config.toml
arch = "conformer"
model = "audio frame classifier"
dataset = "synthesized solo parts of chorales (CocoChorales)"
train_examples = 39062
time_shift_ms = 50
input = "waveform_16khz"
num_classes = 73
output_stride = 4
norm = "layernorm_no_bias"
hidden_act = "quick_gelu"
mlp_ratio = 4
head_dim = 64
fused_qkv = true
qk_norm = true
inner_norm = false
wave_strides = [5, 4, 4, 2]
subsampling = 4
layers = 16
width = 160
positions = "learned"
kernel_size = 31
init = "trunc_normal_002"
residual_init = "zero_last"
optimizer = "soap"
beta2 = 0.99
learning_rate = 0.0021
beta1 = 0.9
shampoo_beta = 0.99
eps = 1e-08
precondition_frequency = 10
max_precond_dim = 1024
one_sided = false
adamw_lr_other_params = 0.003
max_grad_norm = 0.5
max_steps = 1500
batch_size = 64
epochs = 2.5
lr_schedule = "cosine"
final_lr_fraction = 0
warmup_steps = 300
weight_decay = 0.4
adamw_weight_decay_other_params = 0.01
Rows from block 4 of a small audio frame classifier, named by matrix and row number. Rows with one number belong to one neuron. Each number is 128 + 24 x the weight over its row's rms, rounded and kept within 0 to 255. All counts start at 0.
Before each neuron's rows are labels from the 100 clips, of 14976, where the neuron reaches its highest value: "responds to" is what is common among them. Only what is clearly more common there than usual is listed. The data: synthesized solo parts of chorales (CocoChorales). In brackets: how many of the 100, against the usual share in percent.
# fc1: first MLP up (model.blocks.4.ff1.fc1.weight, 640x160), inputs 80-159
# fc2: first MLP down (model.blocks.4.ff1.fc2.weight, 160x640, transposed), outputs 80-159

responds to: note C#3 (77 vs 1.5); note F#3 (42 vs 5); note G#3 (42 vs 8); instrument: tuba (42 vs 8.6)
fc1.177 [146 140 121 111 153 122 109  94 116 125 127 122 110 135  92 133  79 122 128 122 120 162 121 106 133 132  91 136 122 131  97 124 223 153 116 112 134 129 128 105 147 161 113 125 102 114 147 102 139 167 119 186 146 158  92 104  97  72 107 153 122 150 131 164 131 109 107 103 186 145 128 115  93 108 134 153 108 128 164 207]
fc2.177 [106 124 162 140  80 153  85 129 147 174 110 134 147 111 156 135 129 116  94 119  98 111 158 107 164 125 130  98 135 137 132 154 144 125  98 168 156  97  88  83 151 152 123 116 133 143 153 120 117 111 110 100 123 148 115 118  90 133 146  77 134 138 124 102 124 156 116 102 121 126 140 105 123 111 184  85 151 146  90 105]

responds to: note C#5 (100 vs 9.8); violin (46 vs 13.9)
fc1.92 [ 97 142 151 124 108 102 112 108  97 129  64 181 130 152 131 131 109 141 129 103 113 120  98 149 109 133 110 122 117 141  86 144 123 168 136 138 128 105 146 170 141 129 137 121 159 112 153 124 104 134 136 182 105 132 105 108 127 143 106 175 115 167 168 111 156 179 122 168 165 162 136 130 126 106 153 132 103 127 142 195]
fc2.92 [108 118 130 109 121 144  95  88 160 147 127 126 137 131 139 114  99  82 147 152 118 125 169  76 133 122 107 177 179 140  95 118  91 116 129 104 148 136 137 146 156 160  91 160 112 142 126 103 140 103 120  88 168  94 143 123 119  98 139  87 134 134 131 146  69 157 177 105  86 148 105 170 124 140  81 113 125 136 100 101]

responds to: note C4 (76 vs 10.7); trombone (42 vs 7.2); note F3 (34 vs 3.8)
fc1.328 [105  83 133 109 101 134 139 108 111 191 128 115 119 149 109 123 110 122 134 123 142 152 153 131 159 165  80 150 136 120  74 181 124 129 178  84 112 143 130 102 103 147 151 101 109 156 126 129 121 121 108 139 128 132 110 147 139 145  96 108 163 115 145 149 163 127 147 137 165 153 160 144 140 126 133 138  92 170 130 110]
fc2.328 [138 184 132 155 158 113 125 124 109 100 144 136 139 109 164 126 136 143 146 143 125 154  76 103  90  94 121 106 132 156 170  86 123 127 110 186 118 150 127 156 159 134 121 133 134 128 111  98 141 175 139 130 146 100 135 120 141  98 133 113 105 134 129 107 150 122 134 127  68 134  87 136 156 142 112 122 113 124 116 151]

responds to: note G#4 (97 vs 9.2); oboe (43 vs 8); note A#4 (32 vs 10.8); note F#4 (28 vs 8.3)
fc1.551 [113 136 145 140 154 114 149 117 126 165  79 127 122 114  92 115 124 141 117 113  90 173 118 115 122 107 125 121 145 132  98 118 127 147 108 152 125 126 135  83 138 112 118 172  82 131 151 155 158 130 149 133 159 139  86 143 131 136 107 151 133 162 114 109 105 105 114 147  98 200 140  98 171 132 148 115 156 114 188 163]
fc2.551 [169 115 116 122 124 150 122 101 100  91 128 125 164 121 157 175 118 120 103 168 130 103 133 144 139 152 131 110 135  88 134 125 133 102  95 111 129 125 104 144 117 126 181 109 157 138 129 121 113 128 115 151 157  99 166  78 137  73 134 142 149 123 152 142 166 185 150 100 146 100 164 146  98 143 128 134 150 119  95 163]

responds to: note D#3 (100 vs 2.4); cello (56 vs 9.8); note A#3 (43 vs 10.2); note G#3 (28 vs 8)
fc1.490 [138  93 156  86 142 128 114 145 105  96 143 132 129  75 145 146 106 140 126 135 110 103  99 169 121 104 122 151 140  94 128 165 130 153 125 115 128 115 120 124 115 107 154 108 154 140 120 137 136 140 173  88 106 128 119 124 132 134 128 180 106  93 161  92 156 140  93 149 102 119 128 123 136 179 146 123 112 143 170 171]
fc2.490 [ 84 145 143 171 106 109  95 151 139 124 132 137 113 147 107 125 140 126 119 156 133 158 135 127 123  90 158 136 137 126 128  88 134 168 103 107 138 140 122 175 153 125 140 129 105 119 143 119 169 142 165 145 149 100 122 165 124 166 165 124 100 130 127 156 128 103 109 107 141 160 139 126 139 127 103 128 107 149 134 132]

responds to: note C#5 (99 vs 9.8); note D#5 (47 vs 8.9); note B4 (42 vs 9.3); violin (39 vs 13.9)
fc1.22 [160 139  47 124  67 145 132 121 121 161 144 167 120 120  97 114 127 160 133 147 119 165 125 107 144 151 129 115 116 141 119 118 138 109 154 114  96 121 117 146 145 151 154  87 112 138 126 144 144 189 109 151 104  96 120 104 118 119  90 151 138 145 137 119  91 117 145 125 124 136 135 120  89 135 152 105 132 122 119 124]
fc2.22 [132 102 161  93 167 160 150 163 130 109 114  96 135 162 134  89 136 132 124 133 133 133 178 136 114 138 105 109  88 123 166  95 126 134  83 185 156 165 128  92  89 120 115 119 105 113  99 112 103 113 144 140 131 130 144 154 137 117 154 113 152 113 114 158 161 147 107 127 141 133 130 172 146 152  82 169 157  85 106 115]

responds to: note E4 (100 vs 8.6); viola (39 vs 8.4); note F#4 (33 vs 8.3); trombone (28 vs 7.2)
fc1.71 [127 145 103 103 109 114 145 157 164 123 128 127 153 177 124 133 158 134 104  95 148 141 141 134 140 120 103 102 132 133  97 182  79 135 110 123 103 147 110  93 114 116 161 178 151 147  91 141 103 104 123 116  98 160 210 125  77  73 144  93 149 113 150 100 118 190 121 156 112 145 109 133 144 131 142 121 146 168  88 135]
fc2.71 [118 165 120  90 137 180  74 112 103 139 177 129 126 105 105 146 112 100 109 127 116 130 102 150 131  93 136 128  96 100 112 125 153 139 137 125 106  58 105 135 113 128  93 121 105 120 153  96  90 130 152 113 142 113 113 125  95 179 102 132  69 149 136 129 119  87 143 123 126  86 136 159  93 116 136 135 155 121 145 163]

responds to: note F#3 (100 vs 5); tuba (63 vs 8.6); note G#3 (42 vs 8); note B3 (33 vs 9.4)
fc1.266 [120 149  96 132 132 143  78 140 111 102 103  76 126 154 157 146  94 127  97 149 111  92 134 107 148 149 131 115 127 123 121 126 149 135 114 144 125 120 144 122  94 135 101 143 134 123 162  97 137 136 138 194 108 155 202 146  72 125 134 137 170  98 135 119 155 120 149 144 145 142 124 149  88 102 189 140 174 162 169 177]
fc2.266 [143  95 125 103 105 154 159 136 149 116 121 138 129 115 127 118 112 107 130 103 141 186 135 139 176  62 144 123 125 145 118 118 111 134 126 161 160 161  73 111 161 124 146 128 145 144 147 164 117 129 153 147 170  46 108 117 179 148  82 120 146 155 136 124 114 143 133 126 128 113 142 105 157 128  97 128  80 113 138 113]

responds to: note E4 (43 vs 8.6); note A2 (39 vs 0.3)
fc1.6 [134 132  91  68 148 178 134  69 146 137  88  73 120 139 155 172 138 127 131 118 110 146 150 115 129 121 158  90 138 106 145 136 122 147 127 127 200 104  96 151 114 138 139 154 136 148 118  95 105  83 178 133  77 117 150 123 128 117  90 174 152 218 133 153 146 150 113 154 103 126 123 118 128 116 129 135 143 161 148 150]
fc2.6 [133 135 170 127 136 117  84 152 129  89 133 168 147 128 119  62 112 129 141 119 145 149  79 182  70 115 116 135 120 149 106 128 133 122 149 115 117 168 158  96 164 136 122 134 126 128 172 157 162 152 109  92 176 156 153 141 121 111 106 101 129 118 118 140 147 126 190  96 150 148 104 163 131 106 140 122 100 116 125 144]

responds to: note E4 (71 vs 8.6); trombone (33 vs 7.2); note F#4 (32 vs 8.3); note D#4 (27 vs 11)
fc1.86 [160 139 131 127 111 143 146 152 145  91 144 151 159  65 134 102 139 141 120 122  75 133 111 126 120 128 173 157 105 102 128 129 151 168 124 121 115 114 128 125  84 108 147 107 110  92 112 100 104 128 103 169 101 126 141 125 129  99 136  88 141 140 173 143 137 165 154 172 116 133 153 176 107 160 151 120 141 174 107 136]
fc2.86 [137 143 113 108 147 122 112 131  72 162  94 129 102 133 142 126  97 114 117 112 170 107 136 149 147 123 104 110 124  99 157 124  90 144 121 120 130 123 123 114 127 142 113 182 131 148 121 141 138  93 150 120 127 155 137 154 120 126 112 145 108 129 108 124 107 110 102  71 111 129 104 107 124  70 148 143 130 136 150 154]

responds to: note D#3 (97 vs 2.4); tuba (46 vs 8.6); bassoon (44 vs 8.4)
fc1.78 [141 132 149 114 149  93 123 145 135 110 176 142 121 127 123  90 115 104 103 160 115 146 118 130 155  85  90 106 106 142 164 127 130 186 174 133 135 146 127 128 110 137  97 109 111  93 128  96 154 141 151 121 106 153 105 150 150  96 117 129 135 116 116 118 155 108  89 100 127 154 128 162 117 119 118 143 139 108 132 131]
fc2.78 [108 149 134 118 137 161 156 131 124 117 128 144 175 144 128 127 133 160 154 127 130  97 120 184  96 164 104 131 129 113  94 155 149 110 113 168 143 131 122 164 161 136 116 153 152 142 140 139  81 129 137 143 131 132 157 136 104 172 174 158 152 151 148 156 160 151 131 152 142 114 125 112 145 110 155  86  98 189 184 129]

responds to: note D5 (52 vs 8.4); oboe (41 vs 8); note E4 (37 vs 8.6); note C5 (27 vs 10.3)
fc1.312 [120 123 155  79 144 162 131 116 145 106 157 134 109 110 105 129  98 128 143 141 120 128 130 121 163 137 115 113  92  95 174 162 100 141  90 169 155 155 130  82 121 142 112 143 170 158 129 136  99 132  67 101 147 117 117 118 153 157 144 106 139 137 107 159 134 128 111 102 157 100 137 154 102 121 121 127  99 111 117 107]
fc2.312 [ 96 133 123 150 104 115 135 116 105 151 151 148 137 109 109 148 183  87 129 142 148 137 108 135 121 110 113 158 199 138  81 123 138 144 189 128 143 125 126 130 110 147 125 121 103 135 128 102 120 111 161 116 110 126 144 143 119 104 137 148 163 104 151  81 126 152 129 141 112 143  91 139 133 122 118 145 135 116 148 147]

responds to: note C#5 (100 vs 9.8); violin (50 vs 13.9); note D#5 (37 vs 8.9); note B4 (33 vs 9.3)
fc1.410 [121 154 119 107  94 111  90 110 118 190 120 151 130 111 106 102 154 138 150 113 119 120 159 126 161 135 146 130 112 132  79 110 105 162 100 146 129 133 169 137 175 133 129 148 116 126 175 100 123 122 141 151 134 135 117  69 125 100 128 149 117 124 137 107 114 150 153 138  96 112 102 143 148 140 128  99 115 136 112 130]
fc2.410 [111 162 160 126 188 129 157 137 113 128 139 111 109  96 172 109 107 168  86 152 120 142 140 131 108 135 137  93 182 145 135 131 158  79 152 146 136 133 129 152 130  90 126  96  98  96 143 113 116 143 129 144 150 152 126 157 121 124 128 109 141 140 114 172 124 124 110 128 125 121 147 122 133 137  81 132 132 115 126 139]

responds to: note G#4 (93 vs 9.2); oboe (44 vs 8); note A#4 (36 vs 10.8); note C5 (28 vs 10.3)
fc1.76 [118 130 106  64 153 145 110 148 135 120 121 129 107 137 132 129 115 116 172 121 105 152 114  89  93 110 150 152 123 117 101 126 136 146  81 111 102 146  81 134 104 126 134 118 122 148 119 133 114 100 143 193 122 120 130 130 132 117 120  86 133 147  87 138 108 140  92 101 140 145 151 101 163 135 110 108 149 109  83 160]
fc2.76 [ 88 145 106 165 100 144 116 118 135 135 123 143  70 110 100 162 129 106 113  72 153 135 145 156 182 163 146 139 154 115 176 102 140 125 117 152 136 157 114 125 168 153 136 142 153 120 166 135 118 117 146 124 122 124 138 113 143 100 120 172 146 124  96 167 148 121 145 130 152 102 111 103  95 159 152 125 130 133 129 168]

responds to: note F#3 (57 vs 5); note G#3 (30 vs 8); tuba (30 vs 8.6); note B3 (27 vs 9.4)
fc1.462 [158 143 100 107 146 128 100 139 138 128 114 109 139 122 104 154 160 130 147 117  98 170 100  85 122 114 159  98  77 132 104 103 125 170 128 131 139 109 157  72 117 172 161 138 154 108 132 114 105 116 168 142 113 131 162  94 110 153 122 152 125 164 110 140 117 102 153  90 110 188 133 119 108 144 116 173 126 137 153  97]
fc2.462 [134 101 124 119 104 172 137 160 138  85 128 178 128 121 146  94  97 113 105 106 190 137 104 211 148 118 102 165 140 120 124 150  99 114  81 159 144 123 144 175 140  82 106 137 125 133 157 105 145 107  95 131 152 135 150 169 165 123 114 101 119 121 143 149 120 119 103 138 140 110 119 129 130  78 119 137 112 120 143 165]

responds to: note C#3 (95 vs 1.5); bassoon (59 vs 8.4); note G#3 (52 vs 8); note F#3 (31 vs 5)
fc1.302 [141 121 166 135 162 160 188  96 134 153 117 122  90 144 136 121 111  83 138 158 133 102 158 114 111 121 149 103 121 112 119 116 132 166 153 113 162 147 141 133  95 156 157 104 148 164 146  98 127 125 148 152 158 148 113  97 133 135 161 100 102 116  79 106 138 141 109  97 138 115 123 124 171 120 161 140 122 126 151 146]
fc2.302 [117 126 105 122  74 102 106 172  63 136 153 144 155 104 129 101 141 125 142  97 124 159 149 136 135 130 121 137 118 119 123 116 126 145 131 154 160  98 132 109 144 138 106 174 125  86 133 114 122 128 106 154 122 120 113 140 159 152 134 136 147 136 166 122 114 110 161 123 121 162 156 113 122 147 135 180 108 127 137 136]

responds to: note D#5 (96 vs 8.9); note C#5 (58 vs 9.8); oboe (47 vs 8)
fc1.284 [148 101 131 110  67 152 113 152  93 123 101 110 152 146  64 138 125 125 110 115 105 150  93 100 147 161  89 117 161  90  75 154 146 110 128 108 170 151 120 141 110 105 184 170  96 123 132 106 117 119 134 121  76 111 141 141 121 128 131 143 140 157 122 137 110 124 156  81 114 133 113 154 174  87  65 122 141 103 146 134]
fc2.284 [142 131  82 116 119 112 143 146 138 122 122 132 117  78 170 155 155 102 115 132 129 125 135 142 121 105 186 148  97 135 108  76 126 103 141 121 119 154 131 135 116 112 104 118 140 138 147 124 128 149 113 167 129 152  91 121 131 103  96  82  97 130 171  95 141 139 114 152 170 137 104 119 133 135 133 137  89 123 124 149]

responds to: note D#5 (56 vs 8.9); trumpet (51 vs 8.2); note F5 (51 vs 8.5); note C#5 (28 vs 9.8)
fc1.593 [123 140 144  90 122 186  81 145 137 121 154 123 110 122 117 135 127 130 136 110 126 123 156 110 123 149 114 121 143 130 129 110 133 160 109 150 169 143 153 131 146 121 131  89 103 107 124 128 137 102 131 168  78 134 135 108  39 135 112 108 155  98 110 150 129 116 114 122 148  82 104 167 122 183 145 146 105 108 117 113]
fc2.593 [ 96 109 116 139 126 108 165 131 176 102 127 138 104 134 138 133 129 122 140 121 110 106 100 187 133  97 119 128 137 148 116 151 111 123 143  80  95  99 148 124 116 141 160 150 187 158 124 113 112 137 112 100 160 122 136 127 192 126 159 148 100 155 161 113 125 171 159 133 137 138 111  65 119 114  93 100 201 139 183 155]

responds to: note C4 (93 vs 10.7); tuba (52 vs 8.6); note A#3 (40 vs 10.2); note B3 (32 vs 9.4)
fc1.363 [158 143  93 134  81 136 135 120  80 129 124 125  94 136 177 116  99 117 114 150 112 141 133 113 167 149 110  98 113 145 116 131 112 148 143 150 124 185 116 129 127 131 162  98 156 113 138 116 126  80 120 160 106 155 123 144 131 132 144 145 120 118 177 143 150 133 116 175 115 184 118 119 143  87 112 116 136 144 143 155]
fc2.363 [ 91 141 113 111 202 102 145 122 149 126 150 131 160 127 128 127 114 127 160 128 128 100 122  99 120  73 152 128 158  93 149 162 110  88 135 139 173  80 147 124 127 109 139 171 117 130 133 105 126 155 114 144 141 102 135 177 125 131 130 142 140 147  93  93 106 168 164 137  99  94 111 159 103 143 144 113 131 106 125 128]

responds to: note D#5 (99 vs 8.9); note C#5 (51 vs 9.8); oboe (34 vs 8)
fc1.500 [106 133 105  69 127 104 120 132 114  86 119 122 133 149 117 118 166 133 123 114 147 134 101 120 168 151  99 117 104 111 126 144 144 123 108 102 164 164 146 129 111 144 132 111 107 136 143 118 146 159 127 100 102 143 114 109 118 109 101 139 180 110  91 128 136 137 114 144 117 172 120  96 133 105  92 141 136  73 155 166]
fc2.500 [163 105 141  88 134 118 170 162 133 113 160 112 113 109 128 102  94 109 109 136 117  78 128 124 124 117 172 128 162 153 120 107 127 148 143 127 112 125 157 141 109 132  85 145  99 141 145  93 122 162 141 143 164 111 114 137 144 138  99 111 101 111 149 124 144 135 190 119 137 106 138 124 157 190 120 130 125 127 117  81]

responds to: note G#4 (88 vs 9.2); note F#4 (31 vs 8.3); clarinet (28 vs 8.8)
fc1.585 [118 139 163 102 124 101 152 130 128  68 125 116 104 156 144 138  94 125 114 133 148 121 103  96 102 181  95 148 130 107 112 133 155  95 103 139 115 157 164 107 151 112 114 175 129  95 132  95 138 187 107 147 109 107 124 143  90 114 132 124 172 143 139 142 106 112  95 175  82 130 106 128 148 144 131 121 138 142 137 157]
fc2.585 [131 139 135  94 137 138 116 134 157 199 137 142 148  93 100 109 131 133 135 142 137 145 168 141 181 116 155 106 155 145 150 117 125 153 164 100 160 144  86 148  96 166 134  85 148 162 123 135 110 118 124 122 128 104 104 149 117 140 153 129 123 113 142 106 153 170 128  86 193 108 127 114 116 116 140 164 145 123 129  99]

responds to: note D#5 (95 vs 8.9); oboe (51 vs 8); note C#5 (37 vs 9.8); note F5 (29 vs 8.5)
fc1.526 [115  85 102 130 118 131 161 141 120 119 134  71 194 136 128 124 124 172 180 166 164 114 113 121 135 106 131 135 145 137  76 116 149 152 158 113 151 123 135 144  91 107 135 143 126 130 134 161 166 145 130 111 175 161 126 165 129 151 127  97 113 139 102 150 108 138 102  89 106 119 119 125 148 100  79 147 110 128 124 124]
fc2.526 [125 147 130 152 143 119  66 126 147 158 118 109  94 130 148 144 190 130 123 112 123 163 126 143 100 195  90  87  91 111 159 175 129 124 135 122 106 148 129  96 148 128 138 132 127 118 111  97 102 126 128  73 102 120 137  96 150 117 157 172 120 100 133  94 142 150 140 156 132 155 162 130 150 113 102 111 134 119 152 168]

responds to: note C#5 (96 vs 9.8); violin (36 vs 13.9); oboe (28 vs 8)
fc1.407 [140 143 154 107 144 107 135 110 110 128 140 148 115 170 162 131  99 137 148 138 181 141 160 122 107 106 126 118 126 143  80 125 120 117 136 114 108 100  97 134 134 115 113 144 164 106 132 150  96 124 165 139 133 123 149  86 131 126 120 118 119 112 177 112 158 159 144 102 139 148 128 104 127 184 132 140 156 154  75 168]
fc2.407 [128 111 142 128 120 151 105 176 117 159  82 120 121  90 105  69  99 151 113 115  83 120 124 102 125 155 134 103 133 133 115 109 173 125 113 132 164 125 161 146 119 138 149 118  83 143 116  76 165 145  70 163 146 127 113 143 126 120 141 126 109 134 116 131 116 105 124 147 146 132 123 163 158 104  74 108 120  91 109 111]

responds to: note D5 (45 vs 8.4); note E4 (39 vs 8.6); oboe (38 vs 8)
fc1.273 [ 96 199 145 115 112 130 121 173 181 126 145 101 136 107 101 155 132 145 141 139 143 155  95 130 116 138 105 123 138 121 121 143 124 127 137 168 170 132 103 173 161 122 111 155 183 121 115 111 135 159 126 123 118 119 155 144 155 150 177 103 135 142 150 100 115 126 140 138  74 115 119 145 112 107 110  95  99 147  93  72]
fc2.273 [125  95 150 126 154 112 159  90 107 154 142 121 117 138 145 125 130  96 141 125 128 117 128 101 150 114 132 107 104 130 156 146  99 154  85 100 147 159 150  93  93 105 130 142 106  86 128 149 135 118 110 131 135  84 131 141 124 126 120 136 114 125 112 138 140 143 140 120 129 137 111 148 133 112 158 119 155 118 144 194]

responds to: note C#3 (99 vs 1.5); bassoon (57 vs 8.4); note G#3 (54 vs 8)
fc1.492 [138 137 139 102 142 100 124 112 114 139 129 129  80 169 105 149 104  90 101 129 135 110 157 109 132 106 122  85 122 103 160 126 148 142 131 131  92 111 158  85 167 107 122 132 129 100 163 160 162 136 115 140  83  85 134 125 152 135 123 142 110 140 161 146 135 132 137 171 174 114 127 126 159 140 168 120 119 137 150 140]
fc2.492 [134  93 118 130 155 140 134 122 102 136 100 128 163 107  97 121 147 133 134 123 147 126 145 143 122 130 113 175 140 197 124 146 127 102 119 165 148 132 114 116  80 130 124 131 125  99  99 120 107 122 124 100 152 174 110 127 106 128 124  92 184 106 126 105 146 126 117  59 101 174 135  91 114  90 107 138 139 147 126 130]

responds to: note C#3 (90 vs 1.5); note G#3 (46 vs 8); tuba (42 vs 8.6); note F#3 (33 vs 5)
fc1.589 [113 106 114  89 111 100 134 141 127 134  99  98 102 145 114 137 114 102 150 158 170 130 127 166 130 141 137 120 141 153 130 140  98 141 141 120 105 118 147 123 123 138 148 131  96 125 120 104 114 119 143 185 133 165 122 127  61 115  83 116 158 127 140  61 140 137 129 124  95 121 144 152 118  95 155 127 145 200 163 172]
fc2.589 [162 180 150 147 125 191 146 109  99 117 121 137 141 142 148 136 132 116 114 132 106 133 126 116 102 134 116 160 152 108 134 117 149 166 158 132 151 148 109 144 124  92 121 127 108 137 177 150 133 146 104 149 159 116 147 152 143 113 152 121  81 139 106 138 148 122 164 168 155 113 116  94 114 160 135 200 166 107 133 114]

responds to: note C#5 (99 vs 9.8); note D#5 (46 vs 8.9); trumpet (37 vs 8.2)
fc1.268 [123 136 113  76 161 163 137 143 108 147  71  88 137 133 166 120 108 114 133 146  92 132 125 136  94 143 109 102 133 115 100  86 127 149 113 127 161 125 125 122 141 139 131 129 196 114 122 133  93  93 103 164 128 119 121 119 139 114 120 101 120 107 171 135 143 167 152  99 144 148 121 137 114 150 127 159 137 133 111 128]
fc2.268 [114 161 101 148  84 132 141 103  96 195 142 151 109 131 101  78  93 145 121 101 133 137 118  94 107 106 170 140  96 144 150 146 124 141 132 104 112 129 175 141 124 133 141 110 110 133 132  89 151 172 137 140 108 121 147 104 124 155 135 115 123 120  87 139 112 118 136 136 130 127  98 176 139 138  77  67 103  82 127 134]

responds to: note G#4 (87 vs 9.2); oboe (51 vs 8)
fc1.380 [124 132 153 117 137 160 101 141 125 148 104 108 139 156 101 141 139 156 130 138 102  95 159 101 128 111 142 154 102 121 124 145 207 148 128 108 107  94 146 124 125 131 148  89 149 150 107 157 101 149 136 182 111 147 116  80  57 148  91 136 121 164 123 119 130 151 125  92 191 112 142 129 147 153 106 152 116 138 116 138]
fc2.380 [117  79 119 141 141 129 149 115 157 140 145 133  80 111 133 164 112  80 133 101 136 174 134 152 100 108 125 120 179 108 125 102  97  96 119 144 129 115 129 112 107 159 127 181 144 123 151 143 136 118 122  96 139 138 133 104 147 124 133  87 112 106  92 132 135 124 121 160 116 131 168 111 137  98 190 114 156 111 129 192]

responds to: note D#5 (87 vs 8.9); note F5 (45 vs 8.5); trumpet (43 vs 8.2); note C#5 (30 vs 9.8)
fc1.340 [135 178 115 143 161 135 144 118 159 125 151 128 120  90 167 125 142 116 117 122 146 107 121 126 144 141 102  97 158 114 125 155  98 125 119 130 128  61  99 127 155  80 167 155  79 126 134 120 132 137 178 159 116 131 143 117  88 129 165  92 156 138 149  75 141  99 123 129 156 144 145 158 120 111 176 161 133 161 127 179]
fc2.340 [106  90 118 107  99 105 113 112 115 148 123 165 109 156  85 122 153 117 105 141 114  89 154 170 112 129 140 158 120 137 168 108 159 147 111 132 137 128 162 138 140 175 140  76 134 130 125 153 141 125 143 111 131 139 124 126 155 139 117 167 120 137 104 178  94 141  72 100 109  94 130 134 142 138  86 116 109 115 147  86]

responds to: note C#3 (62 vs 1.5); cello (45 vs 9.8); note F#3 (36 vs 5); note G#3 (34 vs 8)
fc1.4 [159 106 146 130 125 110 185 114 147 127 155 125 158 138 142 107 151  96 100 170 148 140 152 135  92 103 144 146 126 140 114 138 153 105 133 156 131 131 119 133 133 115 106 124 115 150 121 122 135 125 105 170 152 129 156  65 110 109 135 112 126 109 158 161  83 115 130 118 138 117 127 136 131 127 137 166  99  92 137 146]
fc2.4 [104 153 116 121 130 111  74 125  92 145  82 140 105 123 129 187 122 145 129  99 123 135 130  95 161 133 117 107 101  99 112 120 108 142 120 115 153 113 125 125 118 153 197 128 130  98 118 124 111 117 121  98 133 130 111 151 117 167  94 137 120  97 106 136 178 104 119 127 139  94 132 134 122  98 119 136 151 172 155  90]

responds to: note C#3 (69 vs 1.5); bassoon (56 vs 8.4); note G#3 (42 vs 8); note C3 (28 vs 0.7)
fc1.12 [ 97 172 158 118 117 115 106 134 136  88 142 113 137 129 137 122 114 140  78 106 135 148 150 179 132 149 114 125  92 186 152 145 117  98 105 154 133 161 148 154 119 178 170  93 143 110 125 105 123 113 177 108 201 136 109 128 114 162 149 118 138 143 104 112 113 135  80 144 119 105 138  91 107 112 110 128  98 137 131 132]
fc2.12 [162 114 116 153 154 144 168 122 118 165  90 111 132 109 143 111 130 147 141 133 104 101 111 125 124 137 160 140 133 112 113  94 151 140 181 124 159 109 106 154 115 119 126 158 129 121 149 135 128 155 100 116  60 114 154 117 127 130  87 105 114 129 136 122 135 133 173 110 121 140 164 140 177 144 148 141 152 154 171 143]

responds to: note D5 (93 vs 8.4); note C5 (46 vs 10.3); flute (26 vs 8.3)
fc1.522 [154 159 134 118 118 134 133 159 146 112 103 149 126  88 100 114 107 121 116  92 122 122 102 128  99 123 126 147 146 132 117 124  95 136 130 130 153 121 106 123 102 141 127 140  79  90 104 167 137 107  97 121 154 111 111 101 159  81 131 126  94 100 136 173  96 139 150 126 137 162 117 181 122 144 136 131 111 152 154 146]
fc2.522 [130 113 159 153  81 119 128 150 100 125 144 136  96 147 108 178 124 158 136 160  89 143  98 148 141 124  95 142 109 143 152 159 115 173 117 142 143  84 168 116 144 142 155 101 156 136 122 102 105 154 127 140  88 136 135 121 135 128 152 126 125  96  96 103 127 124 117 115 125 130 124 141 128 111 140 122 130 133 148 111]

responds to: note E4 (48 vs 8.6); note G#5 (33 vs 3.9)
fc1.44 [ 90 135 123 109 136 149 147  95 114 145 117 111 141 123  88 160  96 141 152 116 181 149 153 147 136 161  91 146 100 109  91 122 155 121 101 138 113 128  89 165 175 137 115 135 149 152 140 143 109 164 159 129 115 162 103 138  70 112 132 118 129 117 183 107 101 157 132  78 104 137 158 125 143 143 124 146 123 184 120 155]
fc2.44 [134 101 130 147 112 106 143 112 118 113 135 125 106 136 105 112 159 119 121 155  94 140  81 116  95 124 136 109 180 123 156 110 104 127 151 104 111 126 157 104 109 136 176 131 148  63 114 128 113 107 136 122 129  86 126 110 176  80 123 146 123 135 126 111 183 129 113 155 141 131 104 141 137 140 125  93 146 138 102 169]

responds to: note C4 (100 vs 10.7); trombone (44 vs 7.2); note D4 (35 vs 12.5); note A#3 (31 vs 10.2)
fc1.159 [160 123 194 114 157 161  91  94 187 162 137  99 137 130  88  86 137 149  98 134 130 136  90  83 118 158 153 127 143 141 121 108  80 101 111 168 136 131 103 114 104 160 104 134 125 134 128 152 148 150 132 109 125  99 103 120  92 172 166 112 129 161 130 154 111 161  93 103  70 127 126 120 192  96 131 106 100 168 157 117]
fc2.159 [101 139 107 134 168  99 120 127  89 143 123 154 120 108 132 142 143 121 113 150 130 156 139 176 167  89 127 146 113 147 135 118 164 119 143 105 115 112 128 154 137 121 121 108 106 109 128 109 103 108 157 168 156 141 144  98 185  98 120 139 128 107 118 136 158 107 122 143 149 125 107 125 101 157 166 159 161 102 128 169]

responds to: note C#3 (74 vs 1.5); cello (41 vs 9.8); tuba (39 vs 8.6)
fc1.42 [110 118  97 153 231 162  80 129 131 175 138 117 151 143 162 117  93 130 169 103 111 152 157 126 166 122 183 113 100 131 132  77 157  98 134 121 112 143 108 164 165 101 131 148 175 122 108 165 128 113 131 104 119 163 106 141 123 172 115  98 100 140 136 183 135 121 138 125 129  97 124 155 110 123 101  98 106 103 151 154]
fc2.42 [157 161 162 123  69 129 173 144 141 108 137 119  88 130 152 168 128 117 118 122  87 133 116  84  92 131  89 119 133  91 141 162 112 146 142 112 120 108 171 112  95 140 111 164 111 143 176  69 142 118 117 114 122 118 158 117 127 113 125 138 156  73 106  85 144 124 115 131 125 119 136 113 143 140 153 150 151 115 135 115]

responds to: note C4 (93 vs 10.7); note A#3 (48 vs 10.2); tuba (41 vs 8.6)
fc1.528 [148 120 126 121  97 155 111 150 116 149  93 107 104 141 112 117 155 109 124 171 126 162 160 105 114 137 143 121 114 138 160 122 144  98 136 150 124 124  84  87 177 127 149 120 141 129 132 146 113 122 138 155  93 127 123 104 151 152 117 128 109  81 114 148 101  96 129 146  73 149  74 108 157 114 138 113 145 149 112 135]
fc2.528 [123 161 129 114 157 112 137  84  92 118 162 115 161 116 133 138 124 152 152 132 143 146  94 118 132 119 135 114 138 136 113 114 120 111 106 118 128  69 178 178  81  97 148 157  80 138  94 103 111 130 120 126 202 130 125 134 134  83 136 131 127 157  91 111 129 165 112 143 140 118 156 129 112 150  91 136 117  90 139 144]

responds to: note D#5 (92 vs 8.9); note C#5 (44 vs 9.8); flute (40 vs 8.3); note F5 (38 vs 8.5)
fc1.599 [106 125 141 125 119  98 134 140  96 137 125 125 127 168  89  61  84 106 148 148 136 101 113 137 103 161 122 134 150 150 169 130 139 119 158 149 108 131 143 104 100 138 168 168 159 132 100 114 192 108 105  96 130 104 108 101 157 119 159 124 143 184 116 120 107 163 150  97 145 148 126 126 143 118 120  80 131  97 125 106]
fc2.599 [129 154  83 122 126 123 130 138 124 135 166 128 140 108 115  87 163  84 134  99 111 131 176 125 145 109 131 146 143 137 142 151  95 110 130  90 176 159 170 130 139 139  82 120  58 162 131  94  72 143 172 115 124 103 107 162 146 120 121 132 163  91 156 106 140 158 126 122 134 135  92 106 161 144 154 171 126 150 124 142]